{
  "arch": "resnet",
  "model": "image classifier",
  "dataset": "telescope images of galaxies (Galaxy Zoo DECaLS)",
  "train_examples": 88335,
  "image_size": 32,
  "crop_scale_min": 0.7,
  "horizontal_flip": true,
  "translate": 0.12,
  "color_jitter": 0.2,
  "cutout": 0.25,
  "targets": ["shape"],
  "num_classes": 3,
  "norm": "batchnorm",
  "activation": "relu6",
  "depths": [4, 7, 4],
  "kernel_size": 3,
  "stem": "deep",
  "avg_pool_shortcut": true,
  "dropout": 0.1,
  "widths": [64, 128, 256],
  "mixing": "mixup",
  "label_smoothing": 0.2,
  "loss": "cross_entropy",
  "init": "orthogonal",
  "residual_init": "none",
  "optimizer": "soap",
  "beta2": 0.95,
  "lr": 0.0047,
  "beta1": 0.9,
  "shampoo_beta": 0.95,
  "eps": 1e-08,
  "precondition_frequency": 20,
  "max_precond_dim": 512,
  "merge_dims": true,
  "one_sided": false,
  "adamw_lr_other_params": 0.00093,
  "grad_clip": 1.0,
  "ema_decay": 0.99,
  "steps": 40000,
  "batch_size": 256,
  "epochs": 115.9,
  "lr_schedule": "wsd",
  "decay_fraction": 0.2,
  "final_lr_fraction": 0.1,
  "warmup_steps": 800,
  "weight_decay": 0.0,
  "adamw_weight_decay_other_params": 0.05
}
Rows from block 10, named by matrix and row number. Rows with one number belong to one channel. Each number is 128 + 24 x the weight over its row's rms, rounded and kept within 0 to 255. All counts start at 0. Numbers have three digits each. After the name is the row's rms in percent of the matrix's.
# convs0: first 3x3 conv (model.blocks.10.convs.0.weight, 128x128x3x3), inputs 7-13, a 3x3 kernel for each
# convs1: second 3x3 conv (model.blocks.10.convs.1.weight, 128x128x3x3, transposed), outputs 7-13, a 3x3 kernel for each
convs0.26 094:110136132124143134128122113105139107158170177129107157146104145111140168127109095144157139134114121111100089142123129168127141116150137121127110154182130108129101115152099106095163196165158
convs0.27 104:165149126135116121122142123137129073111132127144112103087186129112088128130137145129107102085084139096080141122126146155128144131124169142133100149161138140111135102123185133101135126164087
convs0.28 100:090120124158102128128136143117096129155146165104119130115147097144143128121111107193141101142137140102127079130087132085125121102120139078111156108135142116130132121101114099128134127119143
convs0.29 107:141125136153098113119112114139124133117142080128131102101102100116179153162145113171121108116099178121086125100133122107153103133084146154095136128179098158110115122114113110062136107146128
convs0.30 097:130136097165140086120128116100084095149104124094123140131110106132139098118124118107167149115150166128120084133109158132173150111127114083103105142145156123076137143116097173136124140132123
convs0.31 102:146148122138123115113144145097134121089107112104170097089098157113157134125162075121156133141118131152110135171159146121114117137080160138096149095133182105151141117130114131172105166189097
convs0.32 094:150116112142144141134175103132139127126113106174158114130127164096119151126099129154104091136134154132155092134178131170122171113115127104155112137125146110109142150122145159122163145126122
convs0.33 104:110151116127149141203058145109111141134119152148165120140159142098127134136140140143129117124127103145093149094123102098119113101133131133174167162155078139152163123114085199126099137115177
convs0.34 091:098133139150105168146101111123117111131130105071092135138142150109157145153159133150111135153157168116152157131109134136118086139147148121140112156174166127126132104092119097095074166149111
convs0.35 119:127119172142129131128138098120121137111108107143133136192102097095113189137135095135096129143106119165086184112118093108135099103078146117092103128083132125120135168122097127135166095135135
convs0.36 109:115133144107130107154135107178148146121108083079114143112090108087150143106093151163137115129112109136140157124139138089103148124139128149140130137096086122077125129147119138104145109139078
convs0.37 096:114112150141096159143126120103134123087150122123157112151127092150107123159108122106123083106114128118148140131130086110116137136097150072138124103094117097154140112141135152073091104105147
convs0.38 091:145160126115142153157148154110119107154124137183085142125087146147165122136133119125115091134130119138171158160128107139114154154073130114099108155135110133155111111132118162139103112125091
convs0.39 103:111147166108140145130135138141153154136126165155106108160110129142146116141163119097146116138066116117140148096082116123113134090121171140147164136134143122121101117092113078143125130128137
convs0.40 096:147133174129133146125139065131130135135095108080094115106146077085086092148116165090102122087083105119133079139104135133126082111112144121142112183137147187133116146171095126114096107129109
convs0.41 103:141135161110126150106113167128099090089138113135180148130136144110132113086141167107105127094184129163154143123107170099174096135143143141118104126091123106141138154146138114145108136109154
convs0.42 100:145129152135141121133107126128131129107097108112111121140126114115121146109158114112132131136128145157144140125127083091105086106149157151134120155099102123128094144140085119130110104101140
convs0.43 095:098092123140135131135154125123117084185144165132121146175096074133076138079122150139166129113144114110104099188097133118141165142100070159169103098132162104094079160150106097085139101149159
convs0.44 120:091133063106112123099108184100117157130116124152127109152101135066121140120144158097159168091177125146153109153158118131111100173135115094122096130150121112158130135089095147085137132126101
convs0.45 115:104143129106124180139133140106122103128129088150136132137193111123095177086132118176129154117149106116093151141124109129118158123159126122155120092129147142119096121174120152118120199116149
convs0.46 093:088126144147128151125136153134124118119132143151103111170163111175105121115111183148096142081155133122167131125131086107112113077153104117150114139119126141116199128169104128162098112114118
convs0.47 109:090132164145133111140129125116142117107136146151155161114193119134151077163127141115074090100108104064125123120096150132162127140140152116097145073117110104125152104167132139145068123133106
convs0.48 098:133119128116158084108107148104090130189133147118163147119168156124125098135091070178144166110151164116142145129136127157161148149104100118120097125109123142093142076121135146128054130117074
convs0.49 096:198111176130174131125117151134104134115130131127185136127158147138067141150089080089114140092130138153119140151122110137110109140144169137140169109152097121139107118110100140146138092176116
convs0.50 106:148131132203093130103135161109131109123149102147122136081161127124128143177068135103134114125095122130094119148105119131146141149092179130126137136126123110116140134133086092115131142122124
convs0.51 088:118118121100140145132141130133164183105123148140101123156091117071095113114125047144133162128177138105155140126099135137120140119152107170186148166155162083093127138151145109154129164119099
convs0.52 097:140162139122143132105159151148144111161093101145106136109115115129075072145132135096139102144112108161158090143113113156098160161113127170104114172143106138107145123108149174154128169160150
convs0.53 114:124152180186118117093129125141135153135131115128119129132152081110150086134115122073127116152150073108137163167144144130120132147175130096136125160155150122083102093112137163108103122134109
convs0.54 106:146153146112148147133081167104117102144157091143113122118143146164135132206083110150135165097130088137123158158132056125160167162144145131122122140143117086126122154120113179085097160124126
convs0.55 090:134111161124163128112112131154102079157177148121167140098113148126126129120143111160153145165141132127123085150098114146168151137096066159096100136131174120124114145114141125083152131157116
convs0.56 089:079136136133131142137142117137115132195136149120143128152163142081114167098110111142135130138119130127134128116087089129128124107168130163152152162133129118142144175165136122166080117063123
convs0.57 089:122130078136173111152143095116133120099135163151131140113088155117156139121130151128119139146136114108136162104122121115105114118099125152136099125143181108190121144134116081103141124097115
convs0.58 109:113077119144096112121148106150128179134125166134139119070145119096128159121132144107084138117090107113088179157129150138155135094114123084080131101131100169119118119136115127155108085155107
convs0.59 096:128105131118099105109125144107128111090137106090130108151119121134145121130086115141116124143119117145134119113114142095107082128095090142184140106164159159134178149158112145131148162187130
convs0.60 119:146123123139113135109143111137152093123139115135116115103124149146083100163104130164162150133132129141092134106099153169065131122144119116117176085138137130101118110166152128144138152088119
convs0.61 102:123123121161123111118104114133110092080073131090082150157181095127173142124130148085129180100134152120167165135107129128117153172172164118124150131119134132119133111145126138153160144155090
convs0.62 106:116138122128090085134158144111143143122116158139121140147123095138131132075116141083113110146087151133152103101072128135112109129097125139072092109123179124117158137167145088112170135092080
convs0.63 116:109125144142103140115155149088114131157136094156107148160111117144143135124108150129152172151120129169115151149153171141108131144162137104139122157124132131122128178129147177098117107156165
convs0.64 095:134162181128109123112118145156133127178119136130122149127135117113139156073138094131118112133110118115201163141135135107134118119073144165172164102086104169130159086138136122106116122155116
convs0.65 091:169102101119107118140122143098132105117086150112108102133073131096078089126151112157167135145153152087176131155113208185140086122167143151131091086097082135133130139186092095146077160134118
convs0.66 099:141145112096099080142140134154138123116092102136147118108111120137118153146124141119146084146141129107119106103131099152118151135146151133138102175159094153112184133149106124147106144127082
convs0.67 098:132115181149109133150093063148140109097116114098081107103129104083144090081108144108131149133145163085138164116125093119140122150096146156122129169117139123133123121100148084134141144149144
convs0.68 089:123194126126124091128111144153141168107126111136119127179116151125140107162122096126145160107124126120152140193147132126081122137128114132140152123118130121109127103136111079121118157129086
convs0.69 100:125106146126112123129111115138136153124120141085124099116112104146145091160142131125149099097130142136117181099154105114097114094130058122103092139134102145102139090168160175133120144117174
convs0.70 093:131129128142104095108155095147114064136165115090115096123177131108165152131159123119129098109111129120122105131114131126158128132111130110101135125144136130086108116111084133076099138145134
convs0.71 086:133109150147160101117125113145102116150153127138094152085148115151109123139128116120121129116111128151140150104145115142123109120111141117084099165129142174126140140119151180124130102105150
convs0.72 100:121126131155160145133099130116131114138159151153099156094126085148164099090161110129126138103137113082130125117140111138143161112127132113097122097126142152136120144129109114149121123110161
convs0.73 098:141118092139144152089135116133099121122138145148113099139144158185134147087103127138159096142144173103127161130110147159150173157130140134138108136113157154126124100080193157110147129162153
convs0.74 100:163140098114108080125124126111112099148115105114130118157079119125148134074114120091091128148105124089142134117124117147152128100139141113116150104131147132153122109185140089158141117128125
convs0.75 095:119149124114116156152141116113111137142084170136099165132132116110158148141094114134153124146152147133155132124166105155136126103137147114156151103121167092092170137132088156150133102124126
convs0.76 096:142124088160110085114119134125144118144144103117115103124124089123108124157114116130175136096148139082155076152109090125142127091122099133137138134165120138165130117150125129137114127127125
convs0.77 094:131143156107154096135124119164150167160136184175142161126112126104123155123125143150108114150088146146102137135133134085094141088149123144128139126115133157133115144082138156112140150148161
convs0.78 096:134117117127156165134104129118147115192163192154112149147123123080178163123122106178176103162121115112150133148126078190145142060135102121123157133114097126093142131134103092096143113119135
convs0.79 097:140125168095132153156088129127140092117075091148191101100119137167180134136112130115139108084144140141108146119130120095118126167138084184149158129139134133193153111121086167127104109105093
convs0.80 089:094146137119131148164138121202184140112156083115144133156135104076147118132120125140118139138135119120094123149150117119134123098114115124121152094156084126125111114083155137150170131117111
convs0.81 091:165121120095128110154096123123157205170142172127110114138146168091114116085141128129103143124090117128126141127143152126138111129111117138113133116156126123126159195076088126096122109133138
convs0.82 094:133134113147080088102131128097145129134126120161145171127097124127103182070051091141127124134141172123118069136124128112148147126129140174143107127101143143092159121172082101145158170106107
convs0.83 087:120079129154155110125136127086102118125149164085155129132115125159171156112154138126150197166149109126161167106118120149112123144153121141135116104145165147126116161154129149140138145159127
convs0.84 096:150117096139097134147161144128082153073130115106109141131111112130195140100108086103122121088093108100130102129150132118106112112097089127151146112123110138100098111144147083185154157111164
convs0.85 103:185156140116097103135129112148077122093102132123105158170158124144126161123176168111124125121097128142098137110083100145093142124092124137161114134126128122139119142178153134133095119149137
convs0.86 111:135145166105134133142144146069082127110147135117143116159170077133126148135079138186079093153111131133157119141150154152134157118196114151115111106157164099117121137101127173122132121077132
convs0.87 097:172132147125112150129098173094135137079131105107142139140156142136094144159126107113146132114144146109137125121121117133096116127125109126167170094151185085130168127104100076172111154127156
convs0.88 107:132112142122132115142131125111135115144122122126086128140143128128102097179131121148098122130145188095121148132096117114128094125146137119127096118130166108158133150157144099094152151110124
convs0.89 115:137108092112123144113114139140133147129155137152099141138127154157112135100180141110135159152120108165160137086150142163074135171132126119080094114144123135116082106162133112116114140101139
convs0.90 103:113142170145151096098179139140148123102124123115095100097123139134153096178151121127119110145108096169097192095159151108106159103077122144116117124170177126142136089156124096184147126158117
convs0.91 099:159123156155109136157118137119118124117137104093096144128121148092141094147130167128121095166110090144096079092145137111097129119091110142162141161144105136112122136152148106129136131109143
convs0.92 091:114137162135057101140159120130135161098167136115126125103167125161114096057156159166157136137102112074110110077131165120144112132135096131118132139129129134113132078126090081093141139156083
convs0.93 094:139121140135117124147130160136127129143116184113139135129105176100148114139182138090096093105118130123147139149118124084175216170087120115084136140129165101110112136100107082146131117146146
convs0.94 095:112117127136166109149146138144136163106149163126159107148138104099077113111118146099184136110150124162136119121156146147125146104125134096167097146147093133132179139092100139100129127168087
convs0.95 096:132123129123106134104111117141141160115138096082139122088106199169176111164194092105088106133098058164159140147100124119105128110125141143132131088119125155162130116102145134212094121134113
convs0.96 095:149072116149133109137114126075097091112086133095127093132141134133169171142127159164124165117113131126162133127172140182145158142140156144136113134151145101107134093142136133131109148113180
convs0.97 083:152139069116134136147159074134220138172157171162117156120126126103132121125091136168123110121104101111099138122127138118134120084111081162161113110121154082141124167128106162121092164140093
convs0.98 089:100142101115133149109145142101122149091116112097132116099119128137191101111140139138104135109095149060169135081134159142152100136144130110147126163130203075124125127152135095099075124082132
convs0.99 088:139132107144171116179156093132128117119135127147128131158124065097074135158120135126117125113143146146137092123107125129142116103125086126127118140129161101117113123155141102088131142167127
convs0.100 092:150152123109112138135141126098135148133177166094087135107137198079115110105124151161137114188131128082098159142150167142152148120095127105078128151156156106147127157122147152092124141156139
convs0.101 096:116114144110126177127110164084136150129171127131142121134113118103136128093146164105144134124115103136120119140127119112094117128089118199130113102163162120157131150145144110128118139129092
convs0.102 113:115128147124109118129108125143118117109132116147140106107134123151132149076120179106148117145107119130087120133114136127136105135118139132127122135103147132165141153129096183131151152104150
convs0.103 085:102143123148121091132120120167172145156122138131157140150148118099143131091141119144143151107158130132125148148134115141109094111140125116139137114104093131100107115102190156138126095126147
convs0.104 090:122107136151134132121119105149212126145118152109077117081066152164083106154109096169132115157140124137152097119142157150130140112149128120166129153116142102111095103132149103122156089131113
convs0.105 091:117161091147127107148115127125133190121148183139138128110106077098140101132102142115109131122108107129123109103117140118072148120163113139157125099121109102109148100130147110112131129096116
convs0.106 107:136069129130118155127085087102173160156167153158117131125088165086101140142114070147146116127168130169155148124099138094133115104122164130151109170118110158142123072143102141079130088120145
convs0.107 097:130118132110137105119134148109128102089119112159097138180162161157172167135156149140140133156151191162129078127096146086096104150097122124146123118093128148120146101124109110139129181149161
convs0.108 105:118085134102104132131146136159124112178149116159105149118131167103139139147151116111085115130138153174155169104142119122072133114136101110128125112122111111126092113143183124141147158134159
convs0.109 106:144108112102118138114102131137120105138139085134164140145159124139114147131135149137177147165165128136112144099098115133102112144130160172126157123136129171151157132117072126168156127109147
convs0.110 101:123108105112103116177104155134152104074103106168142143164148098181144130151102133137144143159118158180090146135115130160122188153112121119102109137126122132126122125133117141128160110083133
convs0.111 113:153087155100120106134166121121129111120158133144130171079143119149124109097131085129131149138114100139086113101125112132127091140122118147145169111136121093112098107139114109151129117130154
convs0.112 094:115116094169141119122145110131105135174136127130142125146131146119102183127096110197080145127075107151182104136125117073061149134138132136132164118143116147130111129098120113089133128126134
convs0.113 121:129124143146117102099168108151099120149140125119114132132176167080124153119150120153165115119128143154140115100112136118135129098122132136140153106086140149169104134145094135149177124122123
convs0.114 097:116150136137092126157136115164148177159165144117128145147166179142123120150173136101118130097095110104133090109140165086106095139130154186126170098118103142133124116162124164132144122117147
convs0.115 089:135115155137105146120148132066111135122124150125117129083089153160125070123166132163156149150151127078118139165128120146113127124131115101173119165110179144113137161173158108143119123131154
convs0.116 088:120110187140123163117116163148142082126145142152123101083152130112150140141143176131123150137139125098136097110143109109150136093131113097115115124143203147127081154158167179135103173119128
convs0.117 125:123146107124138115123123135117142105118138155126128130119122129144121122168074155099109140097161110139124120076186118123124168110175095139133082089094141129115099115163103146089143155133134
convs0.118 110:139133155138134126106129108175111119154127116112151134148117136142107113109072145091118127103163152137190136104123132105150124151125128116131122128120126147105120139099093153135137140113111
convs0.119 103:124163133152127115136109137128131188128150107142125159188143163172134114108135080113128110134133119098121117134146122150120147158148144121171145113120170089171140092098157134191170126139126
convs0.120 090:109136131131117148125137125087143171147126151101140125129100124062113103145157127086127121111153155082092112164163083099128175134119130126103108121152108119142114141116085103073108145139162
convs1.26 105:100110090099111097140112151126107117158150131118114117143140106109132121124068104118128146153126126147107129138113111127106165139119092154063128170089060159194128089085112136143137139140133
convs1.27 105:144131119116146132156137144124126147144129107103130112125116118118104167139137120122119120154111137117146058134117145141127142127186074114142120130092094145119126112169111135126144026143086
convs1.28 105:128112159128148107145046180145134130129110115127082136115152104105088138117165164130114147088102149126140167136129128132146098125168169125111157083099123130124139106098125152133181151085100
convs1.29 105:151101134148133170137094099156120096109105109074096152122130163138111119091139107119153097098093137084141106121116149146127110083085146116076150119138130136143109114133127116110089130147140
convs1.30 097:080146109126126115133155158106102086130107133134166118108150141125219098100151112125169137133124115190129137118161107109120151140133164098074149118103106128137113097121137165109139087104105
convs1.31 097:106148117127126139121097145122111098122107143124124146120140155140060151130164145140164106079166115141098125118146155156107112169117131102127138086116141130129133087117137165112144123120119
convs1.32 100:147103097153193170083112099147107095103106127125162126111126118101096148081104096109154139087112133147150124115162125127139157137139132115093101134078136145131108128149154138111130116102115
convs1.33 105:132134131122125122138130126131100103107146142170186140157077165125160081130163072133122127119177146137090113095129153122125141144133138118106135152145142134118145132105142087158134147129104
convs1.34 088:095103120126122086131143165099106102154084088122143117122106141125110115128125153122109083165202148142178133130144133100123172128149156165108130109098098129128103110125090121079146131096099
convs1.35 114:098135128140141127091139115132127112132106113119144113162103124112104157093151139180086159105145129146182098126164127165121068111083146098105111133123119144117102077105125147120104131128134
convs1.36 102:178130136150169156129159149137162147130129160117113126125130144124114145188147143087115158152104126165162120132117146092149144108152116098107129104138118095141148144120129123144118138141108
convs1.37 101:126093147138135141116153123105090122154108125204130111120147144148129130104138110146120133140134151081172115160066140129131123068177125153146115178143110147143130121111122105139130109080138
convs1.38 091:147164107127110163114116139084094136171137160130147138105100131124116142127160111109129136127153128114079107049131151134140095131137127156135113116094102123122112117086109141142121122124146
convs1.39 109:084166110087104114133135121155101120112113135126134140124171145166131137115142134181135146125138143092110162128099160117111100101164150117140146119128116146144124169122185135161104090187125
convs1.40 099:140164138083104101090072121126123146121132114139132150141136185140143097157121120092106110093083100099109145104108146111176114129166115120152133132136113136152145164088120117107110139122138
convs1.41 103:160118144134177137108137135155131154109129094134137124121130091148101154158155181131134106134098162150146136136132130130159124147127139118097066123129145129155141137151112090128100121106121
convs1.42 106:115149109108126118098106159119141140122154142146124134101088086110178152120140156127114118118137099155135109123145140147155081154117154160136133184120168091084122123129120097164107124122118
convs1.43 096:120139135101126118179132138139062108128115108147156127138136130154108127143144150096071119149122076105119096097112166107142141113125137094108127138110120139155128120128124130150130139166130
convs1.44 119:115131111108131138130133124122186118155149095111123123083131175099166156141158132167160089138103135132083130106166178174094121096168160140144139107146102122106134105140120111113127134079127
convs1.45 111:124155155091137158099122146125136114116120146108122111072130140140172135144131094141097179160149104113063169118117123123160171140084146130126125135145073126121108117174127128109159100158141
convs1.46 097:177125158106114175087174139156151137159146126173158122104131131143162092060149173157114165140108120069143145107122116135140092081134129204085112149095118148103124133136124177129137140123127
convs1.47 101:119120150116128132124128121082122107133107120118116167122176166111163097103115098172147146085047133120102130127107128136113147150138155109136131128120115132104113153130118129133114108150150
convs1.48 096:117148134141139146158111150124132156156165157117154160103138120148142106098096163130128102138107139183121119162131158148102085138165119132117168104115103084136118137112136113111154129123127
convs1.49 090:140162114132105152140125116155143109097113098155137130102108138106102073149131152126142134095164126115147155149095142135148143116123117144118138179139106162126124147119149117105126157147124
convs1.50 106:090076132108133118129093127157126129122098118123104143101175164125110102125130113133062172116144098111138101108154180151150156137161140114149093137146113116160134159107105151130128158147151
convs1.51 089:132129129082185134099106112121137132162089101109116112095140155112104130127092148115108117129126076134171178133105084111094103151097084132140140113090152126120157134134104121071157136096167
convs1.52 100:120123134082105120143122086109123112127132112123121093125100111124085180079093174142181137153183164153157147103084148115130075136157107115114106133146092124112164155122144105139112113085143
convs1.53 114:132149136090085111098154091110155144107104153125140156100174136120116123114128142172113168139162104175119136158134127131136093127156148122125149107103152146128126142119108115139130138150121
convs1.54 107:105119129104155111099120121157100101115144143132116135102140132118113135122155124127159112164069129130156127175144109127094145169127139118119124143121120122136133163178120142112135122171153
convs1.55 093:141136137106104117151170076126119168112141163142128123134133119159150108168174117113132110138141159108086154120128154120136123149140158151125125134144111126103106118129113125115117129145111
convs1.56 098:123121094137126091140147176132100104122101112125170122143085113125124142167109123142132113147183137152131130128118111147138122151140117133128132085106141122111142135108124152128118162119099
convs1.57 094:126086133107122118160086117104109113148120150123140127117148101126131106081070120134123124109085105090122136113165108124170112158109149123154130142159108153118096105189100099136153105124126
convs1.58 104:130141098132122155122149143124155125125111174128158165152156156100177106107085138160134115155112148135160132176072094103180086128120110119175146148150171136164107122154130104129154137157090
convs1.59 092:110135133115141136160154132121151118144143128152109139137114173083101139131127117108130170168102138095166156159138186139108135132129111098108145099104124164101136114079131127104145141117133
convs1.60 117:152136137122147119106168110133144119134087135129092095113191099170172093121107133084144120126128132141090136183139141118168109134134113109151134135127163145141137101137121133134100116123138
convs1.61 106:181165160106130169135124127150112149140112137149165152127140130133145096128156122147132127167106147164185131152124111068138145158124141101123101137156145113146135144126108113119098121112164
convs1.62 108:125085088112111113121131158152114184112111098096100134105197131152095133158148115130158142120109090139136154155145076138090156089112144134144118105112158117151149153144117103141132110122126
convs1.63 110:130142137094112134114147113107128139128135096129091114132179143126164117134159159108163145160129137111161138133164127144149145167151126156069118137128079129119113153096154164184116166103112
convs1.64 100:095102154154137093106156152114123133089106148152119131108119123067092095111114132117109104128140141148152125153114138133127140123125142109148096126159141099128120115111123143101114128146134
convs1.65 094:112147146082120116110076110114118131116148144145114121132099124116110108108140194106126134076130171140162176151122158148117140101116152147123136148131103101148122131119126128114143115168151
convs1.66 096:133116100151131149117116102164126114130146175107141118134109124137163125095143139109094120123116099115087146150122139134089117139133166123122125129118152122120132145127120145093108149116131
convs1.67 100:180144089153155131126123091128068157122119167141121120110105114114104166111101135106128139138123120134123141133144102137135135132108133112114153140142112167132121122175117115121155130152118
convs1.68 088:133143133124116146142107108115131149110122141139113117084138130123166105155105089151183117097112072163161113131143107115121135129156102135151129096105124075102140143173141164155152150137126
convs1.69 095:100137147123103126116120112149115106118117114095113167155144148141140117128139097191099134145098116094128098134107120139103131108137092103126083133109157146098167140131127095121144117108147
convs1.70 092:128128135078131095149151184106105093131121111168148106148164121140162152113131186106139089182161124139097119113129100132106130135109145098146122149135149119139078123138118103129114135160131
convs1.71 090:135085114138121186104104118082092096170178163117115134073136127128118162115105136158144121112096127129142152148177186135116110143117147129134140167128144144121131081122113158169112143147139
convs1.72 100:166113126167143136125154144123116134177146123128113126111163152105196167122142133127109113101087091162149157158049124072134102139126145152126115141138110148111126107169120128107127129133149
convs1.73 097:122101142097118134172158171109120103118130081118163125101131124165114105112187129122152156134162116136154079125109089126107137121187160152117117109092095134127143139094133168124139112147144
convs1.74 104:111108132096116119124124110089143138105109105087095105130136129083146138134079088116118107083116099165117127133101134126094128134127118109108126135068056155152157144117128108104131136099116
convs1.75 098:071137135122098098117131131173149149105129114124115147106135113092131145129127160136086109145122162137151103154112145156170145068134120133132127106094132144154106139122133158120117160125147
convs1.76 094:134103164161155146134151108138138114140140113124139095128075152143117106127114106066136133098103084154117114133140151151131113141115114156112111124117103122113140102166124131169100115141125
convs1.77 089:157116103127098128120122116131118137152132118111218118125152136169163150127132133125142096115140156091151132150139105158126114155138148151157142147148113110122105112128114108126131130131132
convs1.78 095:111126121145114100147202140095141150123133131142132170109126147131124152150158128130091113094117145139096132126144126136179101155099164168175133138112106111094163117118131156161110112111139
convs1.79 098:089130132124168148118130139110146103138100105123117109128138143139172138140124126141099138078126149152132143137129184052159121131130116115119117163114138149103126104107126127095111138140110
convs1.80 092:117146138118130134136118124137142115105125141133146169130136107177080099123085138134104114090107124199138113126131143149120149179085139141146113125184117119079099118123110113123093158151166
convs1.81 090:127112132121093107127129159126145117137105135168130154135124125120119117121193141105134133107124171215148088124149181123171127141138108134139176091152157100079089117117138105140127154155117
convs1.82 099:083104099157145160176116122173160117125182128109101134131113123121155107073139083149116137160138095135166133143129127157149097119130159088106135109129096152106132152144143136114122101126068
convs1.83 100:100130124165120096172149132162121129160142102124117103129110117156125119131114139158123153107148167099166134132112142154138102182117126103125157142106139103090153134106116139125124143117114
convs1.84 094:115122114155106143133128114123103176128101165139161121154126132111099132138069158139133131107081144159143162154191144090113111125090198146124121127121133102106099127088122135132173159129166
convs1.85 103:091103134155114154054081125134127088112086109134131115085171115152086091135176120134100128124106165178142089078143129120131145121141128126133147174149153132174157149134149116171147160117148
convs1.86 112:084136127097159131105131115113129115138144118150129168141142219129161140136105100149117174056089125092126114131080148131138144125141125111162116128098145170135105113138123100123107093141129
convs1.87 099:139127121108110109123185113111119126117108142103114142191114160157086154108070132127115170135159135126106147194102137113114150103120161141132151143116159117108140163130130164120146140111148
convs1.88 107:100128135111151128142124109114116102144120130130111124089124139119139152128149106101083128196155112125130177151071125128170154129149122142148096133132129117141122157171162148114142141110108
convs1.89 113:121160130139144080149111106132135125116122125123147143107137130092130145140109166132101164099149111159142125135136139134162124123057172116133074131148103137149154138130114150110162133144140
convs1.90 105:139164151133144115115120116160118131123101144125138116118135107149134141168083134133172091181064091150133133152140108119172114145129164140134117148137107149152116185120125120086166106110145
convs1.91 093:099127133093146155097130131158152125094131163126123174140042160132139164142124135116098115117098140151110127122157123171116138080151172118148136094127105143104119135130145114170144133128121
convs1.92 089:125100111138140139128169158139144143137138107128146156164119134163125105150115179147095159144098059105171114115120112134090152155125121112155123100092152091109081120171138124126105156132163
convs1.93 095:155152117136104134099145133125107071137152122153168124156122127092133106176095087144103127118133090110113144107083131104159110158103054106162146096156078092108149116123123108141127091121121
convs1.94 094:098090139155193140165153122138121135119132116144135120156141114117155106097125129104151150110121152123101138107125096148148064109135117151144131142107159149106127149120162154117125102134111
convs1.95 095:108107118147164135131141118136083119120119106170146122069118164144113145140139122103101154135106134076089130137145109137137121134117138115131097143113172093110153126118109157105120164135144
convs1.96 093:105131117104133109123147132130139133149147109121126143157136123148133167143139189118105137141118092124149146113117125118100102121127117122141122134151118150152137107085107152130138108160129
convs1.97 087:110125113157085083116155115117145122167175105129152131137058151102092134131164134101110148140100107173083167209082134133117147201155105179147132134153127143176170089143119094144132125159132
convs1.98 093:137159138140137122107144139114148112165160162131138122115109092125077102192147128126157101111112122161138131098110145127117174141093129186107135149132131122108129118128131142127136110134113
convs1.99 096:154080117144119107129109132121160107201147136084112100114165135123094122115117117154126127130132129116152159106110152125140144138129129151182154106131128130138130107130109164154111087085127
convs1.100 097:120089151144121105128125137128129126140131155085132131119172118162148123139100090097113127151166133141081151100096120177116091182137125164141133114138180116175106136112122129156132122121100
convs1.101 096:121154115111118116129143158131137127153169138111135116145087103153142120056099149112130128127090161167097133166149120119138098136122127127161158126096139132124129096100131153133144127135117
convs1.102 113:139148108162127161122134131130114103134141108132121103149158089160066042114144146167163160139125111122105143108152119164126155134150125068107120155122115159151129135099124122121124120087157
convs1.103 088:149115101115124130146138104124136140143154107147148109153119118129116108093092102122131148160138168177143144110097118135145109128141159096095097150119148119151102158138116129111150127146130
convs1.104 092:130133125128125068107073095120145123137116137142116122111093173122154159152133158079195151135099124108139116119122127098127105152140187134118145147116118132128154141119116125100139148121071
convs1.105 093:124181124147137141124118116148086115103094111096118137102172115120124124122150116080103102105144150084131129120097115115108172117173113147121118107132141122119131134133128145123109145124132
convs1.106 109:142127098126121104121110109116131131126147136117104126126090091089139090142150099125151106122077169157138087131098167116122142122142137120158154090114137108130137131099156117127122118139116
convs1.107 095:101118104097145154142165177120123091136109143143124133125139140104149145097166154134151182152117113137102106147157142153088133102086133149118114147136105133174134096123142155167148110118138
convs1.108 105:168128100139142128125121158107127135115125123105125103153134175177133095128142146144171126124181157112122146178172176162147156105122088107115135122131115095095146181107100110110127131163106
convs1.109 102:100124127146142117123164124146142138127115121114152117106132128117112145157103094166169145154142078096090140139149136127139143107135110092142132130099139124097117113154116143121126124081131
convs1.110 109:150120120152168162106120092123126133143126129142113159136141084163090127137096161162119135125134138120156144156132145125159137148152137116152096162152140140104154150156138160136122094126139
convs1.111 104:127124156148126134144127136142103112103107123141144116099200129163091130099109119129135098129149144112127087108078137105128075124126097110125127132123106116147138150152140142136114115098142
convs1.112 098:124102197161136133137163163078108153144131150128137116141111088177082106125090116119108115114134104110153144130134122103146138148157156138163137117115110115137089124125123171117140119109123
convs1.113 108:158114097132163114117131141127151175144112123088109154168161152132145142149114130154118117116113114125121093133093139096134110106119129127118188108103139111134135135119126140100143130084093
convs1.114 101:146115130136091128156148153091095131144121151185107114130113101148098127127104149104101122151108173124128150146140154119139164108123149114113124194139166096111107098152128129113111174142157
convs1.115 091:144128149090133125139155099145133121139161137115125173133154133128138098112096143079109128166143113159154172121132128133181126114143151119122111093117068126116172099092114135135141177167103
convs1.116 092:125124110139127122119140135132095133127111132110118140157160145134152111137146178091089168137089104139135109084070146131124123143140168174161136139097103111127155109122099128128158140127132
convs1.117 121:117123119109132138121116119144146138127109130119116163142115088150120107163084161133088147152062138095175154137193138147080205174098096094087148125152145129104139120119131131115134112132135
convs1.118 108:112095131127137100116139145134157140121123122117146133153118138117141121138146082083166115137128132116139118140097095147159127147129140125150096125157100114102151143123133088132163138180159
convs1.119 105:094121162124094122126125143153108085111104118100123144125165099088100151187147139109140121126132126095135107120136107102113140163123099154163135114165145125140153108132123091129088131143131
convs1.120 092:116172109116156170131106143115116149142135133160166135110098156083114093137088132078107156114166102095110166160095095105129127145126168162187133131171150140161133156154144139167149165181144